From a checkpoint of a small segmentation model.
Training: soap at rate 0.0034, 5600 steps.
Rows from block 10 of a small segmentation model, named by matrix and row number. Rows with one number belong to one neuron. Each number is 128 + 24 x the weight over its row's rms, rounded and kept within 0 to 255. All counts start at 0. Numbers have three digits each. After the name is the row's rms in percent of the matrix's.
After each neuron's rows are labels from the 100 images, of 14848, where the neuron reaches its highest value: "colour at peak" is the nearest of a few named colours to the mean colour under the peak; "strongest on" is what is common among them. Only what is clearly more common there than usual is listed. The data: aerial photos of the United States (SatlasPretrain). In brackets: how many of the 100, against the usual share in percent.
# fc1: MLP up (model.blocks.10.mlp.fc1.weight, 768x192), inputs 0-191
# fc2: MLP down (model.blocks.10.mlp.fc2.weight, 192x768, transposed), outputs 0-191

fc1.564 099:139150128132135111100131101119134163126135128162152103106108125122115097101110144155120132117129139133148153121086162151135100135125164122140139097115127130170108096145123124103121150120119103150123100151137122108152149171120136122142173119151114100141134083158123099105078152140134084096154138137097098117149153117123157109116135111148170138160119070071146160122114111139133112137151165141104132131136142143112134112163171198119134075122127089140076086123146105118135119140086116157171105114149092082157114121157125113159179110120149159106125094082061148121104143126140134131
fc2.564 105:092096149109094125174135131088154147164158132116133152126120134122151138095133104168109090114164097142146129125149105111107148158101129122115110138143142151120085102123165132125132137077144108093085097126147141151138111128143132135136135133096117123134126154183125136155166152010123142120187160143153115118101146118104136147157150144123089097087080134142166106167149109148122107103141132138135109141134103112113118104136111117106128167121169138158122159127091141167124134113104101097114119140122141157101170105112140140136145146173120137083139124156134148130148129156101130131
colour at peak: brown (62 vs 36.1)
strongest on: building (79 vs 42.2)

fc1.26 095:096097156147112095129123111101103098158078156149153095111128152107169105115105160137132136130142136127090117110144133144139143153099114134134162108121134136168126162110168123127182186154129083131129117119180068126153133158125176144127130135111130149159111078179111110084119144122158101079142115127131128082143096153112126146106137113158147145126129106139115136111124126166119128100141125141091113126170111154149154121122133158088152077130130121148120156129103134124117138155139155153169076109122087085145124099097106130139179121149117165119104116115123141109151127144088124143
fc2.26 100:119119086152107096159132151119125145116143097154137163150073088133161105127128085157118093117103098128106138151111094130152127138120164100096121109127171124108116127124183133129151115144115088096162108153142115141112142099096133127134127107121103124124131149184131138127132141056117100149187154106147145163112173112156135110187134129101142118105118103118134149133137131166153155149137165104077140146098113118135139100139125130120126170116120116127124109088121129146102110139087126089129124121156127120098154110112132134135148120152130138058149070143173157167139104159142116146
colour at peak: brown (82 vs 36.1)
strongest on: building (94 vs 42.2)

fc1.512 086:145104147134092087112081121127127081078132111137141129102143196149132125125117146117162147128136084107111168139145099133149084147127149115137141141101133139150157161154146141149133106149114100148109133099148155143116128132101135138102120100134143116094121110191138106057117106124111094103109118123138183161164134103086159101141180116109129156118106104129151157126111107141106159153108113112110122087130131145120116100171140131125149131109115122091125071097094127102140137161133160130130133120132169132149111131162124160095137164148145085089122118131080143104142123139101119085
fc2.512 091:127111089165150140174126138129185138161124111139116124108120089131166149103133106135141150119075127152118121124106140111148125109110156122121120114100169158073165129124171124129093166144104105144080109119156127098104145070114123099138163118140116134168105134168115140120133117031116147129162160117115103116112131116162147129139164146142143116098088107106142129136127156104118123124113135148122148139128118108085116108135133140135116176146165126103161132139078127174124112115091125136147136114141155176098148156108141110133130118110117097081143136106159139167097134146122091167
colour at peak: grey (94 vs 57.2)
strongest on: building (91 vs 42.2)

fc1.170 099:138115113148159138095156131087097135137103143130140145112119114128104119124140121131114137122164081156141085125121159129141135173149096150152095109131095099141124126131141129098137105165110128141125169155129135127132156144143105119081095113088127167164145111124145131125111111060140132189075180134140116136089172148099136131143068104103103143139164126109108128164133137155127138156160136125133128141105151132168119093124103073068128082127136158160133098117119136148174143140116101149155122127122115132131108140102124152109143073125087133138160102135116149130116166139135072108
fc2.170 106:138093127106128171143134179161092156120183145139077147149133151103122144142127120106126145090145141172131157094120094102140090127135124134145149122121112186139111156130126149136108138137124084122138104097117119149136060109105146143138084135132137122188100128116134134149087104140138142125134117115119122099145119120092109117128117150164099136123172100125131098118160093102140142147138124106111143059083115117133101154132118121109128162121164125069134140103152187135130123125151141195156109122131120121097130132138132103144153096087143108106131103137125127134137084110135100071
colour at peak: green (34 vs 2)
strongest on: crop field (55 vs 8.7)

fc1.650 119:141164127162170160131161116138153110137145151134097129115079117143138097105136114113135126132147123156129090139148123154131146098187131137126123072109112111116124136148129123125137127117195145092130164154120063104096115101116139115100132126168174163112134152110136160117133119139096143142142118146119135162125129145126150096119143142105116128132110110136158132150114102147111110153190118146106120123168160171141151146157178178128147138119146124167099186155102112193121108127121176113144097133117129117132080133076141121140083127130113093094137152087107142113152126121146120111
fc2.650 105:098152098120133128142140132148097132125141096133129141105141120146106120135101155132098115136141137156122131124164149147133100171169124138113129195131147122134126122139145119149087102130161112139162135112101131132121134147146129141133136119141120075150154095085117156098118129208071120146100103101130170144112142071085115136153144146125147113102156110153156093088093108100160160119169097097132174092153155127155148157105118090131103120117108161130134101145130122117180106099129106139091109097099152140151169116130111138159156162131141135097154143126107161125115084138155149099
colour at peak: brown (80 vs 36.1)
strongest on: building (69 vs 42.2)

fc1.459 100:076138147157134117098165155120127149134133083151146166119134113179121112114144142123123099117207124155160153107096121128136124141166100156136115119080117103157074119177116143130142143128133150131141102137111144110138101153156107138096130146114144143192143116125135146102146105058089146147094129080145116136156126137104131114100126114122092110133157099100151102095132099151171148105160130115149152110123134126152096119123140142131078128158130118098146117125145131140175117134095168125107136118093164162096114127155144110117131084125115119132091117146126132170158141116105100090
fc2.459 101:179139143129179189114140142129154160162145140102123113150081134104085161134127113109097174129086119097129130110124135090173105123122101138119084133150115121137161068126117100100165141086165083137094132096115158112099154136164130099113127137111149116122113126148101110170101125086148126155138121125141091119140104139125124134151126143113105099144123114133119135152117130076136115149147119142138086152114137120153115153121118079120151123116181105110116134103127128099118137087135139186177122123112134096129093131139138101161176094107140101144098115160128099103103150156152138137
colour at peak: brown (64 vs 36.1)
strongest on: crop field (49 vs 8.7)

fc1.24 073:094155153120128120070146113112142102152110134117155136127132172145129137115128109039136140173125154078087136151139129084140116156117128132194110088155108098071122136127143117111121110124131141150113112119120120129106138142098173162148111085124125150134134088172086109101129086092120129124129105152114139109130126102144144134083145156150121120107140097147121147094106107148119082127145161145099152163120125134132115095117130150091088074126125117146142120157109139124132108127156118139134153056089149127127116084131160166122173131147161149127132130153125147135124136126137139099
fc2.24 091:138141101155128136150125145172128104100111085131097173131084099118188111121138106135142104110080089136115135109123118140131131125093179108126099099139190137130179128147163121132133155138100096114122101140136095146091116070127109102151136117152146132157098139173136127101107094058104123137158139112106143161107140113178175129156157106115125107109117135157126162145107151147123154134115138111102122123121118096133118112127150123116130163123147139092141098130069123152103127152117111097124132113112131150082177127100135106141133125139145157087130099137159139158142145165106099155
colour at peak: black (51 vs 1.1)
strongest on: crop field (65 vs 8.7)

fc1.698 106:173145120145158074139137110166122065147129158149131085118141101160173138113133110148164130176118131116137113095149122134095112180138094143141139102186137115124113121142150140123169112127093119137144132108143147110099099107136129169130090161093181140088118130156093103137110118127096147136140158117115146121126125131103150126162119160133112132153136072125108081125180163186115165153084141108152121135131168108140125126132109139145116136129151157140124159117095152117116130168117156102182106095161140158145141140118151119125139131100138156122094149108146154133114173139134114131
fc2.698 096:151128121089114175083163124150125112090094142110120166162135154099089136125130120109175129145102150106140130127113156110133148110132109116172143136105135158152139199143139132112118151129127149142113084129106104124138153130129108125138158120097139095136159145156081133111121122057140132162102171093123119173092102147126133172130144138137119165164119176142197150130124146137112115093118079118129136140155131117140131177128134108125119140159169123096132155156143149139127144132109140160137118113082107126080143095100093145131149155115151125125111119129188164144129149100112147133
colour at peak: black (28 vs 1.1)
strongest on: crop field (34 vs 8.7)

fc1.55 082:111136130111101074106146139163116140090058173128124145112160148159169105129149171113082152084178156129105129110126109107122139136163144123102137144127116166103118134140177121108151103144110106151102095154105117126111166159114108060138151111153166103151122087133130108115139102101139121147120159151092134149130108125135096094121131138160151136136136114138128161121135160153086141170152136144123152109112111119108135122117172122100148111121091150145114143092106074117178117125126100134111135120143142085118113131147133131119101166094122112061094123120129153129128157132096116135
fc2.55 086:172116112148142145165139123158172113133132068149118151141089098115161135116132085166142124131062109158120146127141109138110140128095159100145095081135130143125175134141149120121093135112111125131135156109131119132136108099152128148137154100120112115128120143189140118120121123041075132113170147136123121123115137106163181133145162126134109124094119132146132124130119159146091138111126144103080115139103134098143143105148131132163084172119167161085139117111100131156077136133100125103142149131120119148066149115123094114141136125154153166115137101132126111169148143152146111150
colour at peak: grey (93 vs 57.2)
strongest on: building (88 vs 42.2)

fc1.359 070:121135162094136098120141129156116123101149157096108106147119176155141131143163125082111165132114149128119158132160129086136142130124114142169125144183117114129120197119112139120116109136141087121124127146134155120113155129135142125130094075130115114160121129179122148146140070079149149141087185112098106137148132137099153117105175113127111142102159077115112126144155134163124084129085151109124123143105169129088104141126133132163103100112114122119135135139140087166121170140117123137129120076085150160120109128100125160170141103143133129101150139146084166145136116144104120084
fc2.359 088:143126109169136134159137147160137105111115092129097163130087099129184115117135090138149107114067089125119128108141119127145124130088175106106106094137184120120175111140176120133136155157105103110124111137134099128088118073122106107148134125145141133156104141177122134085109101049102123129157136124116135151104141111193173119162156108107131121116102128155128144140115149146115166141114132124104133130110124108126121119134149124113124162134154146091146086138081132164120125142107107104128141110113134141086167132103147106133124136140150158082139111127164142162138142152110086161
colour at peak: black (29 vs 1.1)
strongest on: crop field (59 vs 8.7)

fc1.174 103:116136128147168118103139155119134171140115117148157177120112124163118108127120165092114145121168114129157118158133149088158122165161117147150106122088114118151118122170131141115108121156091119139091140114138151084106136172118166124087133128109152110154137128134118153124138119068134106124085147108139136125154138116119112121119105142123108113103184107090137102129130102162180139137148213130128127108129147140165118164132144133104067076128143111120144098095128100150182144142127143123129131096113155132145125169144145145135153092112108109113107100168130128164136151149101079094
fc2.174 115:148098128116133173172176146153141117135136170091120118126117137094106139147113108096111137090124141134099150098140129111143125124124087149158114122152122199161168127155137165106138114101175055154098119124106161161103084102122140108127098147116113149183134165142125107162121113098149129148143161115152077150155098133109088111147081126136103117131141133133106136158132123088142148121127129103139154100092142101124127126120114104093181150131142123105116141118126142106138146099095131185156133131109129124104109113131126123159190106106152124118127120152109136098133124111161106095
colour at peak: black (25 vs 1.1)
strongest on: crop field (79 vs 8.7)

fc1.32 082:116152162104174131085122129130147083127128125136132132126113140174147142129122111098119120138121094103123120156111128105107141129105089132145092102118103109146113138109139161084099115107135110134125123148133104152114166138084122139164174126108134135074112087149115082124122104086109135158150101178075130115106133092083157143100201170163136141135188119147122145136081139125156141146092180135115123173118144140116181089123120109134143107114123114079129096118076151148142138117132100160118127088104103096119146139132142140135150129143129126105124159144130137130147152145144132158
fc2.32 085:143145119167144152159141137163131115099099103120106169117101106118167125116137105143137101112064101123130140118120103143127134131106169108115106114141198141124175111138176133126136164154090113122138104139159080146085108083125129103152136104142129123154102147188134130098100103037119106137163146114090133158133127133176166142147155102105120103108105133154126157139099137151117145142114148116108125117126132112140118115116145124119125148124151147099124092133073123141110145150109126096120163102115121149081158128110142106140135136133135162060137108141160146167138136142103117135
colour at peak: black (28 vs 1.1)
strongest on: crop field (95 vs 8.7)

fc1.490 070:107206172107092129129146138127164081172125164148110122146100136121097114094139128102148116162153116165155146168140138155160148117169099127120115103149111154113168139127131138130146133136187110128124121114136117112121131159129160114112115096144152149140090098131144082077154115091139133127133149100128145103090115168065132108078176129134136115111187118130118137134137127151113105122123136136148118133102121159114140123122157137100127110166069162151142168106109072093108139152107116131101154142132167112140139104153114139120170127135140167136108105149122148153119131146118113122
fc2.490 090:149142101163138138155128151167127102108116088128103166126090102119175118112138097135145105107074094129115126117135119128141123128082188110117095104138185129129175126139171112132135159143103097115128112145136095139085104073123108101150127125150145136157105147182134128095109107052107113125162137116114133154116146102188172121161168111115125107115104134161123156147099152147117155139118151113105124132119127112123124116132161130115125166118155134095138095131075127153109133152116116109123133112113129152090161138101141115145122129136161156078142113129160143161151138159111098154
colour at peak: brown (83 vs 36.1)
strongest on: crop field (55 vs 8.7)

fc1.385 092:110124183133112080133111115144116107115107176122125079061152179137143095134128136120118141149144083133108151143143153155135122088127135145145121086133135130122148162124144124170186098136142110109097128115137088133142132182092153118151116138135173121157123113186116126127125120136109139092120082115158130100176137154113153127116110118165163136114117120142110124099113116149127143137126137158148134125122113155083144094121119181116126089110109119159104131161117093145132122127072114152151116133155114037106131114081135108135149117141169130118158107119118132128141116148101131119
fc2.385 093:146165078186123096148136149143117137123132106147138168142107094101175101127147101144139112094081118120124101143124092110140136142086156103123096126143160132115143134126183127136152137142093104110133125134126096113101134072086131105151155136119119120124115156190152150109125131039107101128175151119127137147099152138155143116162163101123116097113102142152153155125119155142118177140120161114099126112107119112123123105140150136107121165105133130108123092113089135161097118124122118075140123113132113148081159115109135105129150138161160145085150109140149145160148134167103122135
colour at peak: brown (64 vs 36.1)
strongest on: building (98 vs 42.2)

fc1.326 090:121183151114097136145104125172118122116097137139136148138099132123149167085114101129141135109157131161135099109139067170125124106143101147123091110157136100124078120131147114114119152121104133123086110130100112119119087109137165145145108164123103118122123136161172145106139146095174160107126104087122148143096121171128129136149168205110129095117137116145129121131122073185147120143170165123116122116141157113114113133125156144110092108110125114128111123170129139099143124176119146118148123093115139103128118135110157112150131163105083102088146128121138109154167114100081177117
fc2.326 104:123101140165136146135136193090145180148103126134132117121126109120118153122118196115152152129114099097155130128149109127162140148139133123164098196096134090130157143103116091125154103114147140141158121106058136138113120097121114122139148146105149091144108148098124129106137135160133110152123131158145139145148142109127142128153152121137141113140124123162137132104099125151142126125076122100132147178142132095131127109146125146116116062129150112107144113140184148168130152078109082092126110134133160157109130109180102080166130099116157181132116161123133138122131093142123086127
colour at peak: brown (65 vs 36.1)
strongest on: building (90 vs 42.2)

fc1.382 117:107119130119139137123117151145138143151143180140142141125156136115123102083131133135066116112098127075139121149115143112130144135127088101101138067106154147088131141130143103079161092118123154144193127093111137099097120108129105098138130141091138166157136146140131161094176126155154152097126161138118082138085181131132122122125135152132138139121120177122102161120126088173119148107097141112153146098133148159156102118115113101116120119125117157128099110073120111138131137117126165103103123140127131072109093103133129111152163101153151178105118122103114136138152153175153115100
fc2.382 103:109145158101138156163110141120141151107124155156118175100117129128106097184119099152124128149134150168133102140122115154124094119144125089139140092134094129160128110120095104161107142121131115096095157099147155112160151117115121138116122167136111098100127136151139111150130119103167075091099132145137129110144102121109127108135146092132070138079168116135092079170090130111128134107148183116156098123093111135165082123140169102155124106106084146104126126172122121064103146112162113155116154161103117130094132150146166142134108128149120138150134120131115073116111131152139145153
colour at peak: brown (65 vs 36.1)
strongest on: building (98 vs 42.2)

fc1.4 111:126116116115134148122120119141140164166082135092119124115143121158148108094151160144127120158128145152091114095135096135156083103104114106082137126102083160162132129078142113133136123140194136110119122104118142075144183121164150112129149112121130159114181158149129086141114169086137145153130140147128093110083152092150111135144151160128172158103091104111146138127108131131151118166113153148085170164146134112130161121128174141131139128115106097127102117141086136122126116133149124079112113128100147117150126139172133100134134114140092121151099079116103131133142102160112158095
fc2.4 110:152126166116106126129123145110113147133176134173094112125156146131107147143095158160136122119133156097150147156136138134111124093110108166132112146076129104113132153097135102105109100099103136147120068138164081136135100117116135103130116134174127134116079099132166162151105149097102117131167154119143131174112106144108129107125135099101135154145138116121137127131143136140096135144125127123084114030085112105156137117096129153136153165127104150150149138119173156141176144122133167090108150122131093121127145090128147136086178108140110111103111119143141112179134155156105121110
colour at peak: pink (32 vs 3.5)
strongest on: building (92 vs 42.2)

fc1.400 082:134192159122108138108123106111136090131193144125133122143101084185149147142130100128098170124116081155113123101122121097107097124147124140163113127149131119160112161161162124115128114132128076145136136113125155131131163110108168110124076121108153132151146108161148144133159114109107114122109174091130122117142102133096120167098134168139108101116127126157086150107088094153118103117127176139100102135108156132080152157132142129118113113094129118098120161109103098139080159110169166118107089107151132097123140147125099139154121134137097105100132159149126152145149086155088132134
fc2.400 085:137108110180130139148139141170145101106127093137111152120116119135151100119125087132178109133052124149126110126154152143157125132091160128101130094121161134113176093160164118132117152159124102095112118149128094105104125078122130100143131132153127110139115133168095155108098115059128133128152129125146114135081128118201152116183166113104128122137108129144167110145116173138134158121107130138130130133111111087117121104135133114113116164159160159119130107139107114157152113125090106116133143090143131142090150134090122098125131124151161133063128126118148127161153139151128080160
colour at peak: pink (27 vs 3.5)
strongest on: crop field (25 vs 8.7)

fc1.279 108:121114134162154178144173122185099156140118143117111141107096179129137120127130109143140133173124107142106150135089117137139123107178129153141125115145115148111122134167146124099130139104152152140100104157115120123094165096185126133147106141100152149141107168131138148118142128137153105129124099158142106131140140139106123099102162151139119101145106129122123151135142127132119094085093117121130150079203126156112150131111170158119093123123144130189130186117095130133109141103089119114094114100145147087075085076076127140123110137139161148114143143137122124133135120137188126117
fc2.279 106:164142129132107099132128138158105160120115113135109138142166136099083150152126137095101128148138168089142127110146129118156172165129137116136103124146120122096125079081139108146122096111119118126105155095110135105157141127119114102091121120129124089094125144070111168126140134190118091123109171112085123141121146116067112096136152155123101154089127151152143106111137112110111155131141155119169123144140149101163116064106124134109143130092121138118122120184164129147141177108118146114155136121048133160114144138108156092119145127160107136106135099144122133121119076148147119101
colour at peak: brown (84 vs 36.1)
strongest on: building (83 vs 42.2)