A small segmentation model, trained from scratch: num experts 16, batches of 512.
Rows from block 6 of a small segmentation model, named by matrix and row number. Rows with one number belong to one neuron. Each number is 200 + 20 x the weight over its row's rms, rounded and kept within 0 to 999. All counts start at 0.
After each neuron's rows are labels from the 100 images, of 14848, where the neuron reaches its highest value: "peak on" is the class under the peak; "strongest on" is what is common among them. Only what is clearly more common there than usual is listed. The data: aerial photos of the United States (SatlasPretrain).
# fc1: MLP up (model.blocks.6.mlp.fc1.weight, 768x192), inputs 0-191
# fc2: MLP down (model.blocks.6.mlp.fc2.weight, 192x768, transposed), outputs 0-191

fc1.448,203,190,158,226,193,219,199,184,192,190,191,214,157,221,176,168,217,170,191,237,197,214,218,212,225,175,175,202,162,209,208,233,211,213,201,231,184,162,181,210,185,233,194,189,174,198,207,200,237,215,229,231,186,156,166,195,208,169,179,217,217,199,172,203,205,205,211,203,192,225,191,195,226,207,194,230,200,197,206,197,205,213,204,167,203,172,182,198,178,206,230,219,192,204,191,197,184,188,191,205,177,187,185,208,189,171,192,216,213,192,161,172,188,187,203,203,219,204,207,211,175,204,202,215,203,184,171,182,183,219,217,169,187,220,207,165,191,197,205,222,184,190,186,210,202,195,220,190,188,236,147,241,186,197,202,211,216,228,183,195,205,161,214,195,177,209,203,164,168,185,224,171,238,241,175,203,210,201,171,208,224,256,235,202,208,195,185,205,202,187,176,177
fc2.448,170,206,198,232,223,210,182,187,202,205,223,180,214,228,222,225,220,200,205,180,213,204,209,214,236,179,210,209,188,243,174,202,162,212,215,231,198,186,201,205,181,241,207,181,225,156,204,208,170,207,197,230,227,155,202,206,219,219,204,229,204,205,201,204,182,192,194,203,221,217,196,192,203,219,210,185,207,182,201,225,185,177,215,207,188,193,191,225,179,181,207,217,249,235,223,162,224,182,202,204,185,194,208,209,189,204,201,171,204,201,228,215,215,198,178,176,155,192,173,167,178,179,190,207,174,178,254,223,205,175,184,213,211,197,188,190,167,194,191,191,184,218,178,176,186,188,224,189,227,164,204,203,197,218,159,197,197,185,245,209,222,197,213,185,161,202,226,222,186,231,180,189,181,211,198,189,186,204,187,204,165,203,184,157,166,238,189,216,200,200,217,210
peak on: crop field
strongest on: crop field

fc1.175,213,186,233,179,223,194,203,195,210,153,192,207,205,216,218,192,191,163,232,188,214,215,209,233,182,188,192,181,227,189,234,191,203,215,193,236,177,180,195,209,153,235,216,210,187,186,220,229,201,211,190,221,200,215,193,167,232,196,229,209,210,200,191,165,212,193,215,164,214,209,209,186,229,204,216,163,211,177,187,159,210,222,224,224,158,181,218,172,182,203,209,175,200,196,188,199,252,183,165,223,193,185,184,168,226,208,239,214,198,217,197,174,230,215,177,193,150,214,198,208,209,157,232,206,160,237,216,189,182,214,187,204,217,179,204,211,182,200,212,205,248,205,210,210,153,202,191,205,199,182,186,192,182,183,159,178,185,224,201,189,207,184,176,202,197,207,210,213,189,195,203,204,208,172,203,202,206,231,195,201,194,188,190,219,210,198,189,201,233,203,204,186
fc2.175,233,183,184,220,173,213,229,191,220,211,202,184,182,188,199,193,198,180,186,168,185,205,226,196,174,217,173,196,220,190,243,206,211,203,198,214,173,203,181,226,211,191,198,199,206,180,194,210,203,206,247,178,178,207,212,202,231,228,190,203,202,207,195,169,184,217,182,192,185,166,228,199,182,175,184,191,185,245,176,188,220,214,196,213,223,207,267,193,187,212,190,173,102,181,205,174,184,215,226,196,233,207,190,219,210,228,238,200,188,205,208,187,216,197,227,224,175,187,193,204,223,207,224,235,211,186,218,210,176,206,199,192,189,195,203,174,212,195,191,197,210,189,178,197,194,190,208,223,182,159,204,189,181,194,234,182,198,216,199,185,152,207,203,195,207,237,215,192,229,201,204,221,202,217,196,235,200,195,216,196,225,184,197,218,176,195,244,204,208,196,173,213
peak on: building
strongest on: building

fc1.82,209,178,213,181,225,140,210,184,164,209,221,194,226,184,246,215,207,188,193,211,211,232,211,224,209,203,234,208,178,213,203,225,211,177,192,183,203,230,189,173,222,204,196,198,212,190,201,232,171,238,203,161,199,218,187,198,214,189,209,203,162,203,196,178,213,220,212,191,185,183,171,199,204,226,217,205,250,196,215,215,187,235,216,216,211,206,202,187,171,247,208,193,216,194,197,222,194,207,187,188,176,202,199,241,218,197,208,201,167,235,206,212,203,193,208,238,171,175,186,209,189,184,195,208,197,179,237,180,200,190,219,206,178,195,200,188,166,228,201,200,207,211,184,248,175,164,229,191,200,183,214,188,211,202,183,216,165,202,221,225,246,211,196,211,195,217,186,207,190,192,242,240,220,210,216,219,191,223,200,220,181,214,176,170,199,199,208,215,182,233,161,195
fc2.82,169,241,173,197,183,185,175,232,224,219,224,244,207,186,205,215,190,208,201,176,182,207,177,180,174,168,190,212,206,206,181,183,177,231,230,212,201,172,200,199,193,201,170,180,169,208,189,207,214,192,193,189,221,135,184,171,194,198,173,238,213,190,211,207,208,187,189,190,205,229,204,194,188,202,213,203,188,215,222,206,208,217,188,210,228,169,219,221,217,187,182,210,162,191,202,173,208,202,219,191,216,221,210,167,215,195,191,186,227,197,205,204,205,206,166,206,174,239,221,197,181,201,207,164,193,204,204,235,197,195,178,188,206,198,184,173,221,205,243,228,176,165,199,169,202,230,210,175,200,211,157,190,201,172,150,185,205,201,182,216,202,194,200,216,199,187,186,184,198,225,231,188,212,227,213,150,178,219,210,198,188,203,184,201,167,240,239,188,174,194,195,184
peak on: crop field
strongest on: crop field

fc1.579,175,225,186,204,191,177,220,199,173,225,238,193,202,176,214,255,207,207,185,192,196,231,211,213,208,211,188,227,199,220,221,221,184,200,227,236,183,155,189,220,169,215,191,212,198,197,181,211,183,222,164,187,188,178,190,189,195,175,218,196,182,192,235,159,193,195,174,223,184,205,217,201,179,196,188,221,191,194,203,215,182,202,181,167,214,224,201,209,207,242,197,180,162,184,188,199,169,158,191,217,207,195,221,226,174,180,196,189,206,205,197,188,211,189,213,221,203,164,209,165,211,235,204,172,260,198,175,203,212,220,198,198,224,226,193,205,194,183,239,199,161,234,228,169,188,210,199,233,213,214,188,207,204,177,172,241,206,202,202,208,211,186,201,188,178,209,221,202,200,153,215,188,198,198,191,182,180,210,230,210,229,215,196,216,216,216,218,171,204,188,172,175
fc2.579,177,172,210,201,179,216,204,197,192,171,235,193,220,190,217,191,164,232,198,202,190,236,185,201,204,184,203,191,198,232,199,189,198,195,201,192,220,219,178,191,226,211,221,174,199,204,173,202,220,176,207,198,213,184,179,185,248,200,198,224,194,152,184,237,177,180,217,196,223,226,196,193,207,170,239,161,235,179,194,180,198,216,225,199,183,182,197,171,177,173,188,215,209,188,202,188,196,183,196,156,209,218,186,191,202,198,180,202,219,193,211,192,166,226,182,202,207,209,182,186,174,189,208,196,196,226,205,194,184,191,174,191,186,167,150,196,175,200,210,187,184,210,213,192,161,203,196,180,184,185,187,222,180,198,209,149,212,211,184,239,193,218,198,177,185,238,219,223,199,227,191,245,159,195,200,189,193,222,189,240,213,221,257,206,182,217,197,230,211,215,211,170
peak on: crop field
strongest on: crop field

fc1.331,178,208,201,210,196,202,189,211,186,205,237,198,237,249,225,177,177,188,213,194,223,205,193,218,220,189,197,203,199,200,208,191,227,192,181,196,207,176,192,216,214,236,222,194,225,252,192,207,186,213,164,194,189,217,205,179,221,171,216,148,165,183,208,180,193,202,234,186,194,225,226,204,210,205,182,178,182,197,211,195,233,217,201,206,217,209,212,213,195,206,180,188,204,189,195,180,217,186,185,173,224,180,179,240,204,211,223,167,196,216,229,171,200,205,197,192,182,198,211,224,218,175,187,188,193,185,220,202,144,192,224,231,174,188,212,234,187,226,232,208,242,194,187,214,189,156,193,175,230,182,203,198,176,220,205,155,205,220,197,197,143,204,209,190,207,181,192,197,234,206,183,197,206,176,197,224,198,214,206,195,177,198,188,167,190,227,208,210,223,235,231,166
fc2.331,198,171,201,188,211,230,235,208,207,186,176,199,197,148,157,201,175,206,213,229,181,191,194,174,191,188,186,194,205,205,232,186,171,219,230,232,193,199,194,201,203,212,184,228,182,176,160,209,173,196,211,212,239,197,176,225,194,208,219,207,204,219,204,181,221,220,204,216,201,202,202,198,202,234,176,207,208,180,203,199,212,201,165,176,199,209,166,208,211,200,197,214,171,164,203,223,198,229,234,215,209,212,201,226,177,212,209,213,203,181,226,203,207,210,185,228,151,183,226,197,201,200,201,171,214,218,224,188,233,194,207,179,170,182,215,200,197,178,206,202,195,208,243,202,197,202,195,215,182,234,244,183,227,185,193,203,191,202,230,202,210,155,173,175,180,179,235,182,231,191,169,217,192,186,175,190,209,210,150,190,223,191,213,220,237,164,180,176,222,166,183,208
peak on: building
strongest on: building

fc1.683,204,214,182,199,190,169,233,169,171,197,216,164,159,185,211,223,189,205,195,184,202,194,214,195,200,197,183,238,222,211,225,182,171,199,232,203,184,188,193,199,223,186,207,173,199,210,201,188,208,187,218,231,207,195,209,215,186,203,193,168,190,183,212,177,208,224,210,198,202,195,196,205,209,213,208,206,219,240,195,179,208,218,201,192,219,191,249,139,204,203,199,203,190,182,181,237,211,207,203,195,171,197,203,157,200,184,178,208,171,193,210,204,198,216,203,184,189,224,198,237,202,195,212,202,197,189,205,181,218,215,237,239,207,194,233,202,199,224,206,165,198,166,168,165,182,210,184,209,217,205,216,219,189,187,182,249,154,216,234,175,199,207,186,197,224,201,202,172,201,202,223,165,227,205,260,215,175,248,171,182,222,214,191,179,192,193,193,188,237,208,173,224
fc2.683,228,198,189,191,192,198,227,219,222,232,201,213,198,193,211,203,202,185,159,186,165,190,193,202,175,208,165,174,225,197,184,222,237,225,167,191,202,221,193,214,221,200,207,213,170,200,158,220,206,227,208,182,177,188,221,171,222,229,213,168,197,196,203,210,189,211,187,193,182,166,212,169,193,183,198,174,164,215,185,197,214,211,196,233,210,198,228,185,195,207,186,193,148,210,192,165,211,165,218,180,218,194,192,215,212,233,223,223,172,198,195,198,188,182,199,212,208,212,216,184,207,215,215,218,219,174,193,218,193,163,204,163,156,208,175,218,212,146,212,211,223,203,212,212,242,197,224,217,173,173,183,199,219,188,246,194,208,176,230,185,184,205,196,217,194,234,182,197,199,221,198,207,177,198,198,192,198,181,217,215,211,169,175,213,213,187,243,180,212,243,193,223
peak on: crop field
strongest on: crop field